From a checkpoint of a small image embedding model: 5.34M parameters.
Rows from block 2 of a small image embedding model, named by matrix and row number. Rows with one number belong to one neuron. Each number is 50 + 12 x the weight over its row's rms, rounded and kept within 0 to 99. All counts start at 0.
Before each neuron's rows are labels from the 100 images, of 14848, where the neuron reaches its highest value: "strongest on" is what is common among them. Only what is clearly more common there than usual is listed. The data: photos of plants and fungi (iNaturalist). In brackets: how many of the 100, against the usual share in percent.
# fc1: MLP up (model.blocks.2.mlp.fc1.weight, 512x128), inputs 0-42
# fc2: MLP down (model.blocks.2.mlp.fc2.weight, 128x512, transposed), outputs 0-42

strongest on: order Asterales (30 vs 11.1); family: Asteraceae (30 vs 10.8); text has "common" (28 vs 6.3)
fc1.64:33 53 55 40 34 53 44 37 44 50 54 56 27 55 19 44 56 54 43 71 37 42 69 47 36 73 56 51 55 47 51 45 63 58 51 58 70 55 27 49 40 47 76
fc2.64:50 42 42 21 40 65 39 51 58 67 56 44 38 78 52 56 50 61 55 54 40 54 40 62 35 56 51 37 30 48 61 54 48 61 35 52 47 44 31 33 61 43 45

strongest on: class Liliopsida (26 vs 9.4)
fc1.59:62 58 58 13 42 38 51 45 34 55 53 62 47 52 43 46 39 55 27 79 55 49 24 55 26 57 31 68 35 37 60 63 44 35 54 46 39 35 51 23 57 57 41
fc2.59:60 44 74 62 36 44 32 43 47 63 32 45 64 72 39 47 38 52 47 38 35 41 52 43 67 57 32 39 49 48 50 57 54 51 28 64 66 46 68 52 35 61 27

strongest on: order Asterales (27 vs 11.1); family: Asteraceae (27 vs 10.8)
fc1.347:47 63 39 21 47 66 35 34 43 39 69 46 51 49 64 54 33 46 58 40 44 42 38 44 41 33 50 60 55 69 69 46 44 41 54 59 54 52 69 41 48 37 56
fc2.347:36 39 45 55 44 44 46 41 41 58 80 57 64 67 44 44 47 31 42 43 35 56 48 62 31 58 39 50 60 66 60 50 61 62 59 58 39 27 51 70 66 26 38

strongest on: kingdom Fungi (36 vs 3.4); phylum Basidiomycota (34 vs 2.1); class Agaricomycetes (34 vs 2.1); order: Polyporales (27 vs 1.3)
fc1.510:51 45 61 48 55 40 63 04 43 46 46 58 46 54 26 37 69 52 44 48 47 24 50 66 56 32 26 33 58 70 67 48 49 56 51 25 48 44 45 36 48 44 78
fc2.510:37 69 45 47 52 68 38 62 39 64 54 70 36 57 55 36 49 54 34 20 59 53 43 52 50 52 52 58 20 68 56 49 56 51 80 59 45 48 53 45 43 51 48

strongest on: class Liliopsida (26 vs 9.4)
fc1.17:62 49 35 44 49 27 40 37 56 48 86 60 61 81 60 42 62 61 42 28 47 53 51 58 42 48 63 59 49 60 43 48 55 40 46 52 43 46 26 38 57 58 51
fc2.17:63 63 47 36 57 58 44 54 63 56 33 30 61 44 50 48 68 43 28 50 51 49 48 28 37 52 45 39 60 56 41 70 42 39 54 50 53 37 61 26 51 54 76

strongest on: order Asterales (28 vs 11.1); family: Asteraceae (28 vs 10.8)
fc1.302:49 52 70 56 49 31 42 38 33 53 46 56 52 43 42 15 57 23 39 57 45 52 45 65 54 64 42 31 57 60 44 68 68 37 38 48 66 45 53 56 65 56 51
fc2.302:42 73 52 45 41 60 49 53 62 31 67 51 63 35 54 50 32 18 31 54 35 57 35 66 27 57 73 57 58 55 25 33 60 41 44 72 38 44 44 62 35 58 36

strongest on: order Ranunculales (31 vs 4.2)
fc1.424:54 54 28 51 44 61 44 58 34 45 77 54 60 60 45 48 58 34 41 32 53 57 34 54 40 53 31 40 37 49 40 51 66 30 45 59 60 47 63 42 42 60 42
fc2.424:52 44 48 41 52 30 42 55 32 33 69 63 56 59 51 52 46 36 50 48 25 59 50 58 43 60 40 51 48 72 46 59 59 48 76 60 46 35 55 58 73 32 37

strongest on: class Liliopsida (28 vs 9.4)
fc1.404:47 48 45 64 57 46 41 42 52 34 27 46 56 33 59 67 47 36 36 76 54 36 49 42 16 49 45 47 48 57 47 46 40 43 36 51 59 44 52 30 62 75 49
fc2.404:45 69 57 49 61 48 67 52 66 60 53 34 40 56 53 70 61 36 57 48 33 48 66 53 28 47 58 69 32 29 42 42 30 37 48 53 71 38 39 58 69 62 50

strongest on: order Caryophyllales (31 vs 7.9); family: Cactaceae (27 vs 3.2); text has "cactus" (25 vs 2)
fc1.304:42 50 49 44 29 69 48 56 55 54 36 55 68 56 29 46 45 30 47 68 19 35 59 68 53 70 47 44 79 60 55 29 44 56 51 44 62 43 44 52 54 63 64
fc2.304:56 36 49 48 43 69 48 51 42 76 31 66 49 37 45 33 55 47 62 47 36 49 54 49 59 45 36 23 53 57 53 48 51 23 29 64 39 49 63 36 61 39 55

strongest on: class Liliopsida (40 vs 9.4)
fc1.51:48 53 62 48 60 45 52 31 44 46 50 43 44 51 46 49 42 49 34 70 60 51 51 48 29 53 53 64 65 64 53 39 63 57 31 57 47 45 63 47 57 75 46
fc2.51:54 30 56 48 54 33 58 49 53 66 57 34 40 38 69 61 45 33 58 61 31 54 59 51 27 25 53 59 38 61 33 56 34 34 53 37 33 24 37 43 89 68 49

strongest on: order Asterales (40 vs 11.1); family: Asteraceae (40 vs 10.8)
fc1.110:55 54 61 50 64 25 58 61 35 48 49 55 25 31 43 34 50 28 49 54 38 53 44 63 52 64 37 41 38 63 52 61 73 34 35 53 55 57 56 58 62 58 63
fc2.110:64 48 50 44 46 49 45 61 53 48 53 22 33 33 37 56 34 27 41 44 28 49 45 48 32 50 59 38 58 67 36 50 53 41 58 70 47 51 56 75 63 45 61

strongest on: order Asterales (45 vs 11.1); family: Asteraceae (45 vs 10.8)
fc1.457:35 41 64 66 60 38 46 51 45 46 44 53 25 50 47 27 53 46 58 61 46 31 28 56 59 64 45 49 46 49 48 57 74 29 40 57 62 45 48 56 39 72 73
fc2.457:53 56 34 48 55 47 33 59 74 59 67 42 42 41 56 34 41 34 49 67 42 47 36 64 46 43 58 49 54 67 39 47 66 46 35 65 43 70 63 51 42 49 37

strongest on: order Caryophyllales (30 vs 7.9); family: Cactaceae (25 vs 3.2)
fc1.146:54 51 51 43 42 60 58 46 32 61 39 41 56 43 54 57 53 36 48 69 60 17 44 86 57 50 17 43 53 56 44 38 50 24 36 34 58 55 44 41 50 46 87
fc2.146:64 54 59 59 33 63 56 63 57 80 37 55 42 34 38 36 72 49 56 72 42 57 43 35 52 42 68 46 64 64 46 60 56 34 12 74 36 64 41 47 42 26 44

strongest on: kingdom Fungi (36 vs 3.4); phylum Basidiomycota (35 vs 2.1); class Agaricomycetes (35 vs 2.1); order: Polyporales (26 vs 1.3)
fc1.207:25 68 64 35 47 40 66 31 50 40 47 61 66 53 37 55 23 55 55 77 41 37 46 45 55 63 34 34 69 46 47 46 47 67 55 39 45 52 58 47 30 57 53
fc2.207:54 62 55 51 52 49 44 57 38 54 50 50 41 42 53 62 45 39 37 50 57 34 53 43 28 43 39 56 59 21 34 48 64 39 63 40 48 57 43 39 49 46 47

strongest on: class Liliopsida (33 vs 9.4)
fc1.381:47 62 57 51 44 28 40 48 49 31 49 48 48 71 57 49 61 46 32 52 44 38 50 61 17 32 55 68 65 53 54 26 56 57 55 53 46 50 39 23 57 63 37
fc2.381:42 51 61 60 43 59 61 41 72 56 57 31 54 51 76 56 57 20 55 32 42 42 56 46 59 54 52 63 45 36 51 65 48 37 40 53 57 71 66 54 46 55 50

strongest on: kingdom Fungi (27 vs 3.4)
fc1.472:37 52 56 51 36 58 29 39 47 62 42 64 65 59 38 36 52 54 25 61 38 59 48 61 51 58 53 75 56 55 74 60 50 49 47 68 43 56 45 56 48 43 51
fc2.472:55 71 48 41 47 31 63 57 66 81 50 44 46 69 45 24 54 62 52 29 54 45 46 38 56 45 61 38 38 40 80 43 42 48 37 57 57 54 65 60 49 53 50

strongest on: order Asterales (31 vs 11.1); family: Asteraceae (31 vs 10.8)
fc1.247:45 58 51 57 64 32 36 62 31 47 56 53 61 42 57 51 40 16 54 59 44 43 56 59 47 57 48 38 54 49 41 39 61 42 39 65 50 42 43 38 53 60 38
fc2.247:67 50 47 30 54 39 31 53 48 62 54 49 48 61 47 61 52 42 34 37 50 32 39 42 40 39 69 67 46 76 44 34 54 54 55 56 39 49 43 55 58 60 45

strongest on: kingdom Fungi (32 vs 3.4); phylum Basidiomycota (29 vs 2.1); class Agaricomycetes (29 vs 2.1)
fc1.502:39 47 41 35 48 46 62 43 52 51 57 59 72 48 63 38 47 30 57 70 53 16 46 53 41 42 37 71 51 67 57 46 43 61 72 43 53 60 50 62 38 43 47
fc2.502:48 54 28 52 38 50 29 31 49 47 37 54 58 60 55 47 57 51 42 48 43 41 54 51 55 50 54 70 67 57 74 42 54 53 64 48 66 51 18 48 42 53 50

strongest on: order Caryophyllales (27 vs 7.9)
fc1.139:51 44 75 41 49 47 26 26 49 49 40 56 52 49 53 52 61 28 34 53 47 49 48 53 48 41 47 36 74 62 47 61 43 49 32 49 48 18 34 33 44 59 42
fc2.139:75 22 60 43 56 44 43 72 70 59 67 41 55 49 63 64 35 35 52 44 53 62 49 43 63 44 72 36 55 38 47 46 50 44 59 54 58 28 27 62 59 50 25

strongest on: order Asterales (27 vs 11.1); family: Asteraceae (27 vs 10.8)
fc1.276:55 60 57 41 32 55 34 53 35 55 54 57 51 40 38 44 46 34 58 56 39 46 61 64 39 58 51 49 44 50 48 72 64 35 50 57 49 60 48 49 73 51 30
fc2.276:54 74 51 32 55 30 37 70 48 48 72 36 42 50 36 49 66 29 33 40 43 26 33 52 17 54 59 60 60 60 45 49 60 32 69 70 46 30 55 68 60 52 49

strongest on: kingdom Fungi (31 vs 3.4); phylum Basidiomycota (29 vs 2.1); class Agaricomycetes (29 vs 2.1)
fc1.394:52 55 51 50 51 47 26 55 47 50 67 69 57 66 62 62 70 57 64 49 55 27 34 57 48 55 61 38 37 50 38 43 53 39 44 58 46 33 29 49 45 69 49
fc2.394:41 63 26 65 50 39 36 45 46 38 50 64 25 60 32 20 45 47 41 46 34 40 45 55 23 41 38 50 41 55 72 57 56 53 62 59 37 46 52 56 34 43 57

strongest on: class Liliopsida (28 vs 9.4)
fc1.118:69 42 47 55 49 38 62 41 53 32 63 45 30 50 43 49 31 46 55 44 44 37 52 55 29 46 50 75 61 71 42 37 51 65 33 52 73 44 54 30 56 80 55
fc2.118:41 41 64 34 52 49 45 49 44 49 43 62 51 58 55 36 55 56 44 45 45 59 48 22 40 38 51 63 42 41 72 66 38 43 44 61 40 44 38 62 51 45 41

strongest on: kingdom Fungi (26 vs 3.4); phylum Basidiomycota (25 vs 2.1); class Agaricomycetes (25 vs 2.1)
fc1.383:27 46 39 52 48 39 64 31 50 59 44 40 46 52 47 24 59 49 64 72 35 26 55 60 63 38 28 42 43 45 51 67 40 66 58 23 50 49 60 54 29 60 52
fc2.383:67 60 49 57 55 29 25 55 69 59 60 80 65 41 40 50 35 36 55 54 57 49 34 44 51 61 33 77 45 53 60 56 59 26 63 57 62 49 44 55 36 50 39

strongest on: class Liliopsida (28 vs 9.4)
fc1.282:62 51 27 40 34 50 58 59 42 65 36 49 67 71 54 51 70 35 38 64 36 38 46 64 37 45 41 54 32 57 45 49 39 39 60 45 43 57 38 42 60 49 62
fc2.282:65 59 42 47 51 47 25 60 69 21 65 30 58 55 44 42 51 29 48 38 52 76 46 65 55 54 53 46 49 37 55 53 42 57 66 32 61 34 43 60 42 49 48

strongest on: order Caryophyllales (32 vs 7.9); family: Cactaceae (27 vs 3.2)
fc1.284:59 24 41 40 50 60 54 52 50 54 38 38 58 53 46 34 51 46 49 64 56 34 47 47 42 52 62 43 29 36 59 52 52 39 35 81 64 55 55 55 43 40 55
fc2.284:57 71 40 57 42 45 26 56 42 54 36 49 70 51 54 57 53 61 45 46 42 47 33 50 35 44 57 66 77 58 46 37 29 60 59 53 60 58 59 35 50 38 67

strongest on: order Asterales (30 vs 11.1); family: Asteraceae (30 vs 10.8)
fc1.427:58 66 39 40 46 62 14 50 45 56 68 45 62 60 53 36 52 23 58 51 31 54 45 51 37 64 50 59 36 26 49 48 55 39 39 57 52 56 53 39 33 49 71
fc2.427:45 32 50 56 44 32 32 40 47 52 80 61 42 62 41 39 44 25 39 61 26 36 26 56 35 51 38 65 63 72 52 55 50 47 59 61 43 44 62 58 61 53 48