A small image embedding model, trained from scratch.
Training: adamw at rate 0.002, 26400 steps, batches of 256, held-out accuracy 27%.
Data: trained on photos of plants and fungi (iNaturalist), 45211 training examples.
Rows from block 5 of a small image embedding model, named by matrix and row number. Rows with one number within an expert belong to one neuron, the router's apart. Each number is 128 + 32 x the weight over its row's rms, rounded and kept within 0 to 255. All counts start at 0. Numbers have three digits each.
After each expert's rows are labels from the 100 images, of 14848, where the router gives the expert most weight on average: "strongest on" is what is common among them. Only what is clearly more common there than usual is listed. The data: photos of plants and fungi (iNaturalist).
# router: router (model.blocks.5.mlp.router.weight, 32x128), inputs 64-127
# up: expert up (model.blocks.5.mlp.up, 32x128x128), inputs 64-127
# down: expert down (model.blocks.5.mlp.down, 32x128x128, transposed), outputs 64-127

# expert 7
router.7:149081140102147136138070122143153152100102111081074176156181096085098107184181130104135121104075144104126168112136102112192064157111106073074087138123098103197160135157113161111065146112127137
up.0:101112132138159116042195153111111207138107112117101193116111119133084132072140111134131116149100120132117172132112132103072160056143142051079147103123190201172157158090160145126166089100151120
down.0:128155165124126131127103062159132103083176168155109085131163125175160152086127131134185106138181174133144136117106191185088194110173114130127145118131134129101119115120099114140148079159065174
up.1:110150124103123106145127084165162155096147099143138111119168143128079109112111141113110128068184137126113136137180104137152164167213092179147134097111094097074089186098106124174129101192084079
down.1:130129119105124170111126157158111147103156134124134124171106113143085144103120135125151121138092126175125127105107158089102182130122114131136107196122105147118164134097123197108168124160167112
up.2:180167139110121087135128174053089149126142083177139111153101138131102166110142123133138164084204154129119141091125157085088113171141142138099093117122107092126127142062139084174134129148124094
down.2:116117160133149153076156142129159122122201136082134119121211161112161100109128140107099143118067124143111155123114117140139174107172110109096094144091106131091175074178184136146122131105118111
strongest on: kingdom Fungi; phylum Basidiomycota; class Agaricomycetes

# expert 10
router.10:157119143166142153120142156143157144123085181093094115099119126161107130186117164085080164186163094104185147150151118100152105147152212116161167081090183087095122081191139133130137140115138104
up.0:099122133171189101135160140160156126121147146070081148117148080160056098124092074150106096118067070077107156083125131158173158116189152142085121121124096199161087144140110145066166088157145148
down.0:137148156111126140126171114092131134148147082187098185121136091123136083089094128159126150097125170163159113176107141114160137140118045112099109157107149114034083161089139132107051167146166137
up.1:125121125122104151113107100147069116160129210093110156114110121117134218089083122122120135133146128139089161122100168181157102117134157189137167121197142150112116082109102172119138087113157119
down.1:079173175116115198180131129064129102102184075091131102114171140103140144125108146158111174018141118130177132140147152157121125115109127093174125164084130167055172108081151104146089140078089110
up.2:113189129125020136093105185106127144139085142159124164178137085162154205071150088082163157082104173163159133124092207110132113122082170105134162090115152161138128115124124102169120129140118090
down.2:144085110171103101102120088127145138107167117085114101163139141141154088069089161163070166122106120154071172122062103170162117118172117148109088155167091203150162104057113097116155107109128157
strongest on: order Asparagales; family: Asparagaceae; text has "yucca"

# expert 9
router.9:134162153099118093063099074176105163146144109171148110182131147084088065131164144174148082126118107161159087171120136155187139098062151160116108123110105084103187155188144168179109157189125084
up.10:136123137087185126148146087132179098187117122172159148101179163102112153186131135128183124117140084146088172094153110162115102139087121129166080172172169110092100164143086114052175147072096134
down.10:134119093160139164159111104126138130135149117123077115113119136126125068166114119107110131140129135120134177111170136083112122202168090155093196122167074095146193122134143084105063109092194124
up.11:126101067117158139126103096122173117143116096139089050120119118117152112147145152117147108136119128083124137124072110134117079157153070101111152107101094126116173154115100160117179171147089093
down.11:184177105121118162130179103167124122156148177076093131164142120127155138117150153045111126119172095172140166123115063112115096117132193125112149146102138098122114132165168139129115148153158121
up.12:116153137133131156080193196124083130076130162130108121130194146193120122099088173113119122171137127109103151137121134122141154095110100191095140110128046146122113119146136145091195084129142133
down.12:104102132141078132115139153119154101103116138198109172170146132154101152167134189060131134124136108086115089121078103110187091134210140142163114137141149127120111073094137144184182111118136135
strongest on: order Caryophyllales; family: Cactaceae

# expert 20
router.20:170147109147066165102177192105114095096060118100088116138161097104094155133132109090148129148119151104148127114131143097181100170101100121099187090160118130166141110086152099132160106162114226
up.10:120138185160090132118125099103110139129134094129130052152139105107095064189119200142103159119147150107111140141126164160139118130127109069120110129087082117104139159138109125100125096169091147
down.10:117079149134097122067130125166130168128197135107151140184148128130127154082135071122082068119140104120113128127068128075106081122125135165137151208118138168147224114101184173113100095142125127
up.11:109135118110136098101143161149132185135118106095099106146057121102073110107138162193135163088081112135106199184077121132106164135132127125124110171160150186205140132132106160109051101154087133
down.11:142197170110130116072135106182150116098175134132152146197121208138140131137194108161109113112165158121174115194136183147065146106097158100090180152105151117139121142134146133088096124117118103
up.12:141136071158126044115108122142147153158107147117156128127143144146077150114210173109161092138128140120156142109176076197113127170124155102152156143124128071151100099196160143161085156142072129
down.12:134139106114155197143052117118132150169124150171137167115103089185124199174153163131133104111193142114061055152150118144126144128132095111088125130148139087115090138084104116140106123120150095
strongest on: order Ranunculales; family: Ranunculaceae

# expert 13
router.13:065044173159122108084085139159149171198135157085106083136117160107172098159103202170098155184150179125037094102149153085166127099179104127081142094154129100107138126136152135164123114098133088
up.0:206134152147102124120140085113118125124104077107142141072186100108127126126160167092124118078043087092111155109128127137101133255140146165172128099112123118190117158153145090098164087114163173
down.0:092108120134147145156111189072133054115169169110178116135145125159091105066118085131155152082135178159123106136117119128106168048126183111126124070119164149074054154069165110075175127118099111
up.1:088129084178141137093122164145164141174108133140119097095153122111127068093161104147217179109105138093089124096110119162128127137121145022156138130158085147128175142122090139109163150136142118
down.1:217157114074167138095164139114077092132171112153158189187164181113148115147138138102106160146141124115179106141104088163073115166078091057113171128110154095131089196130124101115115191154164134
up.2:109102130120111171188165171106149115086097187123136155174201044104072114152074087089099142130169115122104136148117143154157069092123132146151162126100159146117135180120098196140162153153127145
down.2:098165129147105157094070114154100153138128077135136179189153135168087188144160114102133174073076100110114106162051138110156127131144088153143137159117164164122091086109158097128098148065119118
strongest on: order Solanales; family: Convolvulaceae; text has "bindweed"

# expert 0
router.0:120178138186143164071077109058110104125154122133139075132104098171170129085121104147129121129179166173111105130154133114141134171092091128156205170113126089098178093106154113125185148076155105
up.0:106125090157150079138087155129088071101108150153106116021114120118120194104125174127168152095112113133118160148127101206124078142158137135150146124179110154088114122136146132092137164130132146
down.0:078114114128130067169130007126118185210166143054060106118132152127100090149169068137140172129126135092096144195120090110133130113090121110124166105135152170189156118160160138104148120200154110
up.1:151100121080164124162156143129135143117090136135181165132135132150124139119136165150110085124112091131119157155101133167114152104091132145111102118113222145135113140185118154072139092117101120
down.1:054089143135126144146106120130078161154161128119094116204180151123204115139175079110133113103137150151165055096120174163128127159088169074123162135106118128140147080141149120077134153130114161
up.2:107160121144136129137120093159164097132126103143085109053145139149126151111150096126061135205145180147127118140107081132160111049150141137121129174105120148139160159162184142111163050141133156
down.2:173104156117066094107134142104129089043104119146145153103036045171107129110078166155125124129132126110140157151080133084093096135183162193147077132111102155150103148119136107125117102164113147
strongest on: order Fabales; family: Fabaceae

# expert 14
router.14:131068073085167179128139173100175138120148124088197087140208130125116118161119081173158085100093123141152090129134143101160156118132103093133157099193148187172096135111060072087176113135145219
up.0:168095121127121072173093136090176130063077141122109098101160138118113139128067170145140123113132113130054152143124090116080120134080094130189161124123116138121126111085152098167114111109182121
down.0:176132143132102117153099095151088125149166138144110140069117151190172154180155138111154079100105132124139115209113176200148149083104139118025115138071155077115114147184111123137149154145149088
up.1:148151130092110148091148143129118144093141109100132128117148106155116160092105108148082038103142153195120137190134224113159166091130121177104127134073134148135162097127167132134194070145121109
down.1:067151118126115164107130146190103144138107132122109112177111169115165149159197158089113145161191155134110078183137104188140135101131164094119101194139151149103146137167113099164051081107061115
up.2:132213107148178090088123085200128141136106112146124141140129135091109146137175135137146136077135140137134134121157156203097127129096104173101123186132108097116096085179137170155098109108164115
down.2:135137081122102067107119161137088070129114169156138085053106135143137159068106157131139136154175105127110165162109104089135096171130173149149109117184126127146143112112086120153129068103145142
strongest on: class Liliopsida

# expert 22
router.22:161117148064121067198150105132118149190131062155117140148168158049138125131144109133178142131106108146175145140097120138069101085101122130133092149124124094106161156168116114092042170100146161
up.10:136090136104130163111111174113130104089136125159130134096118190139144168151102149064137119160114098126123135178153094082100176128107155162180121179093158196159088116108133093155158144076130157
down.10:088166107167081131104089164166152133126101168194137104092147116203086115192127147117190097115106133077105113097120123180155146084148135136104128077115117131167139091080165121095134098111126087
up.11:116132177091106191143176174110144160098156106072059136133141144173096098190179068161115186114128093181123142140106119081132121102146114144127093127106086148147132116137100080124131062162145129
down.11:197158107122107148121159118140140113144126165127068137160162149177124109144135167085093116153110137095063144113056097111125166202100096097100189154078088110182088154127126159116098131136148097
up.12:071174177144173160142160118111117102080153079146123130175135150134063135082119183166166149120130165144090115097121051121168113163108149045139109097081089143060158192129098138144111123099074104
down.12:126119184139118073104107105032106152143148121066161178173131135118111121093183127164130136148071131106081104115118108060182097159079107130088151172123097059142140145125155124116184148109169105
strongest on: order Caryophyllales; family: Cactaceae; text has "cactus"

# expert 21
router.21:110163155139119155169101172086159085134096142087091144168096085172155121115160138153068106126119105104087097150129147149125134097114146215182154076057170147089138078099059195123133150113123057
up.0:127093118081145117128185098109073144114165124134120116069108147168108126111150157175109096139069069132140138123099144110092216120161106152155146108103111175176060104131128133101131158134192137
down.0:127131094126141096079101123072071136091128139069157062153114156125106128107098092164117112121180168112090135178162127082107151153074159136118102130121173170150108132110068104100139121079143153
up.1:128136089157096143140108066105113137129145081108173139147115134143144124145179077135139095129145086137101131159149128099194145173106085111156153126117123098169122094098137102132140183120167128
down.1:091142164162137078118110124149115119124158163113133113148177179085092125096128111160110124095140092145176186083116123081136126094081089120173118153101133114094150094123180127166095162104102093
up.2:078098092133196129147089163140134093147110056162185102135182135078106126165113134112120140147101173125161145110137137104202081191142136128106047119090135102136083130122123171138164131156078133
down.2:168110148135137158114183091168116172138150121152071166126107149129102149169182141113090093163160131067163165156144086110108147117137157161184134126151087109087116071195116112150120092170127083
strongest on: order Lamiales

# expert 19
router.19:095082116110167177158160160061162101135109108077142098169181139103102133145146144127122157139076116102118192152160067075152135173096098089160089083086118147201120116137088106083079125092103172
up.0:138134110122167138128063072151101117040106132125191105117101094079072049156106084147128129091167179089174127096086080122129113109118115185100149121114129180122116132090106121115159098111126159
down.0:162175148116132109129122153109176104136122148122120121160161184166152195116101130141157083165159173161127100106141146145118126025146117112142131142093118076095116153115086113131116119075094090
up.1:159104109064158087064122071105142076124140111185152127103107118168088143111053178116184162185141184189111170138103140100111103107138124118123181118111089120125118125180136172098155113105187122
down.1:103173131148113101124051131200093143111136142101130122117134128122177079111114196113120113109131140115169125156168159129147135203145117085107159137144101131092150168138203107186114184099146157
up.2:147138120143175131109132141130124073111102132100176117160145159129104114116162117148152160156216091135173146109109115137137145057083121122127121129108138143096181097142142086132158136081111152
down.2:192108113056143135114171081116116132169138075118159164131086131180140148130148134096118044131146133149093195147132156094129186188133085167142139193083076124133136125139106143177081083148125138
strongest on: class Liliopsida

# expert 28
router.28:129145085155099124062069133145127181109112119169079127158133079107130124150135099171141108126138163096154084150115169163118115134176078103081159100167083096127165146101158145201140075154128123
up.10:161116091135078057116193145137092105142117141137084127056072158140111145098173147140131117141093157152094173067046142183131137129142142150123135134164127171123086120085090133123120125154086105
down.10:072148171124138165138176143110094117119187069131175162118143101144085090109084129111106173171097122074126105079162096160176110173161166065118146068101099119133171137160140109137147157137109104
up.11:097158164118141114199123154151194091153158069137101136092110137168141113152121153121124168158083110169164157087161071110111098163140115115224111154113123131094071059120104089164127167056114151
down.11:186126107163125088098112142096077109093119119127149132113087102146116097149128123110124125153122091122086176183125166193132154128185173142111155140093074161152104091074130125133138061131134137
up.12:181121146113104128157173099139129121111159201146149115136081142140126100117065079110118106122147092138103136122092087108071181138097146172095142122148158172138148104115101067136119098119048154
down.12:115127132156076151116134137103113145126093131185104105097181123152138095189134165182127147080166094127171144095147117157167115119119130063123125058080126124199127090150041105096161119080167138
strongest on: order Asterales; family: Asteraceae