config.toml
arch = "vit"
model = "image embedding model"
dataset = "photos of plants and fungi (iNaturalist)"
train_examples = 45211
image_size = 96
crop_scale_min = 0.5
horizontal_flip = true
color_jitter = 0.1
targets = ["order"]
num_classes = 54
embedding_dim = 192
norm = "layernorm"
norm_position = "pre"
activation = "silu"
mlp_ratio = 4
head_dim = 48
fused_qkv = false
bias = "none"
qk_norm = true
parallel_block = false
dropout = 0.05
inner_norm = false
moe = "top_k"
num_experts = 32
moe_every = 2
expert_mlp_ratio = 1
experts_per_token = 2
shared_expert = true
patch_size = [8, 8]
conv_stem = false
layers = 8
width = 128
positions = "learned"
pooling = "mean"
am_softmax_margin = 0.2
am_softmax_scale = 16
residual_init = "none"
optimizer = "adamw"
lr = 0.002
beta1 = 0.9
beta2 = 0.95
eps = 1e-06
grad_clip = 5.0
steps = 26400
batch_size = 256
epochs = 149.5
lr_schedule = "step"
warmup_steps = 2640
weight_decay = 0.02
Rows from block 5 of a small image embedding model, named by matrix and row number. Rows with one number within an expert belong to one neuron, the router's apart. Each number is 500 + 50 x the weight over its row's rms, rounded and kept within 0 to 999. All counts start at 0. Numbers have three digits each. After the name is the row's rms in percent of the matrix's.
After each expert's rows are labels from the 100 images, of 14848, where the router gives the expert most weight on average: "strongest on" is what is common among them. Only what is clearly more common there than usual is listed. The data: photos of plants and fungi (iNaturalist). In brackets: how many of the 100, against the usual share in percent.
# router: router (model.blocks.5.mlp.router.weight, 32x128), inputs 0-63
# up: expert up (model.blocks.5.mlp.up, 32x128x128), inputs 0-63
# down: expert down (model.blocks.5.mlp.down, 32x128x128, transposed), outputs 0-63

# expert 20
router.20 103:558531521523478476576464538451411502509468550501550525561440590530602465514483532459423474521477513515396593474573535555459456449517528435425523544574555477484567486489431481450482482407550449
up.6 105:524464401578441529467541468576548534585512434446471443489514486470547482436503491564567435431454558501583517509548531449423523489393488478515561435522485502506437475487423501403560514480563542
down.6 109:469463482395506467443540490476543434466476490488579564410541434540456510511405515510508540459519595496457482480319502477478464564536579554530492548498521581495458570598526523476503486566448594
strongest on: order Ranunculales (35 vs 4.2); family: Ranunculaceae (29 vs 2.4)

# expert 14
router.14 105:467537519499465511463515456534511468582478581522489515438481470576504404512494489434477496536567465446554492478591552546471443427494553500527416480442494471469421529542509480528532510498460487
up.6 095:573489418557506526545531547446512489528468503510479433638463559503574536446540566461543496397408532467497576527497569562491499443478497479567494423430453527569440533504516528449521477506509561
down.6 092:544496499589367427579484554499488496472517503534525502459552428456445571470514585570491465492456521451503448539543494375504535423417404451444587518532473565465490512467447439464482518376579569
strongest on: class Liliopsida (27 vs 9.4)

# expert 19
router.19 111:575460560477447569560507499541510473544466570473552473467555504569519509604474593420489496516550458498427484504535504569487435458486558509455536562455516466586428464449499524552543511583473480
up.6 100:492636497431517416427365485501589510554388563492441415528531413516458476478469486527485465542538545527422478510545440520499461581520549495548448480465547541496533546490496491438489578515506588
down.6 105:488468491499376502501607400521467470518526547630539523513488439491468490545421452521510528514407536540409500539400496451506555533562482485563542470445516481422511518546446522479496464587499530
strongest on: class Liliopsida (27 vs 9.4)

# expert 0
router.0 094:478493477482509465501509517555539488459428568483500382478514503529466418492622542504529459380576453474534527500416482574453455451532506464523449605437532507458512580471526510461528509457522607
up.0 101:483557368483533465469462483530541506479442582524524514608610513463491446507528529494484476505463588590490466469527466483423571476432505495596568481516585500429499480420514468378448476403528521
down.0 093:468532452520486433515519495480521472445536458524520477427472491520639495537467500451536409488583518492541503517495464539519528550613549517557493505501475570472487490567454488469496462511470487
strongest on: order Fabales (25 vs 6.1); family: Fabaceae (25 vs 6.1)

# expert 21
router.21 092:500484488566513540525530472534493515466557465490469513491490551518469488515419470545624551477548533495499429487530537567554422500450527573500503499559502488532471450547437406574469484453474620
up.0 088:583510474494575512491490474420485516474597531384527533480488500446566533531499451487511552562524425437461461637530536489448446557574541435414399469484473585502440526559567516481554522488536475
down.0 078:499527493482554601521613575479428528551538467512413436454467507484567481496486454494532518407495560441537575552553559575520490540472534513578513411452548473551502545486425443432617589457527524
strongest on: order Lamiales (26 vs 7.4)

# expert 13
router.13 092:461459586486521484555426567473453442450433510537465478469546512524431486553435523529484448529525537568506445560499474530526473559474455494463440524511510554535538482552484523598522428550455461
up.0 110:619507488374460414515554470550512490523434510511535522422461476502496505524491438420543557568472560520488524425506511533469430498539510464499525559510487500539509497466457537500631525531501535
down.0 111:422509445544516550561566503497582469550516506601568530487512526476482495438490557549532530545466565530405543489503550522512490444478590519625476441435519456525486487504503528510439460484534542
strongest on: order Solanales (30 vs 1.4); family: Convolvulaceae (30 vs 0.6); text has "bindweed" (30 vs 0.6)

# expert 22
router.22 094:562435445433463561496532563518559530447546415511500516424518408402499524505519508512428516447462481535417457471486465508528537578462504530486517608553462491483503489605491559509575534571532436
up.6 096:487490522581545530504458529540503461571487513641524433458491508498565436490552485471586468518471583500465457617611492511480593463459487428531533490400527507478482433487530471482471423457491546
down.6 093:534468434525435542360470509510450551472574636483474465650469488517520525501505541524420533507442425533487522495485529484469425529432492527572504531449477450576462566427498576532473454443507499
strongest on: order Caryophyllales (55 vs 7.9); family: Cactaceae (55 vs 3.2); text has "cactus" (28 vs 2)

# expert 28
router.28 098:444483560572455497539387602438414581417504544525569585471518496473488573530476476502495521554458501546511490474471397495432588560496478473485503504586550613461540553515559491472457444535484446
up.6 104:515620515527512520483494457527545541455461438557464516458416511451528461419508411480595602484503545572446519487446505539465445433473439579438586519540438513517479512455481443497543522492464541
down.6 104:426561469501461517518524424549534396581517602511409466528548487567546451565519548470463403453427439542502477468499584579500478470550610590545513482507487488527492489494540544573481481507447544
strongest on: order Asterales (63 vs 11.1); family: Asteraceae (61 vs 10.8)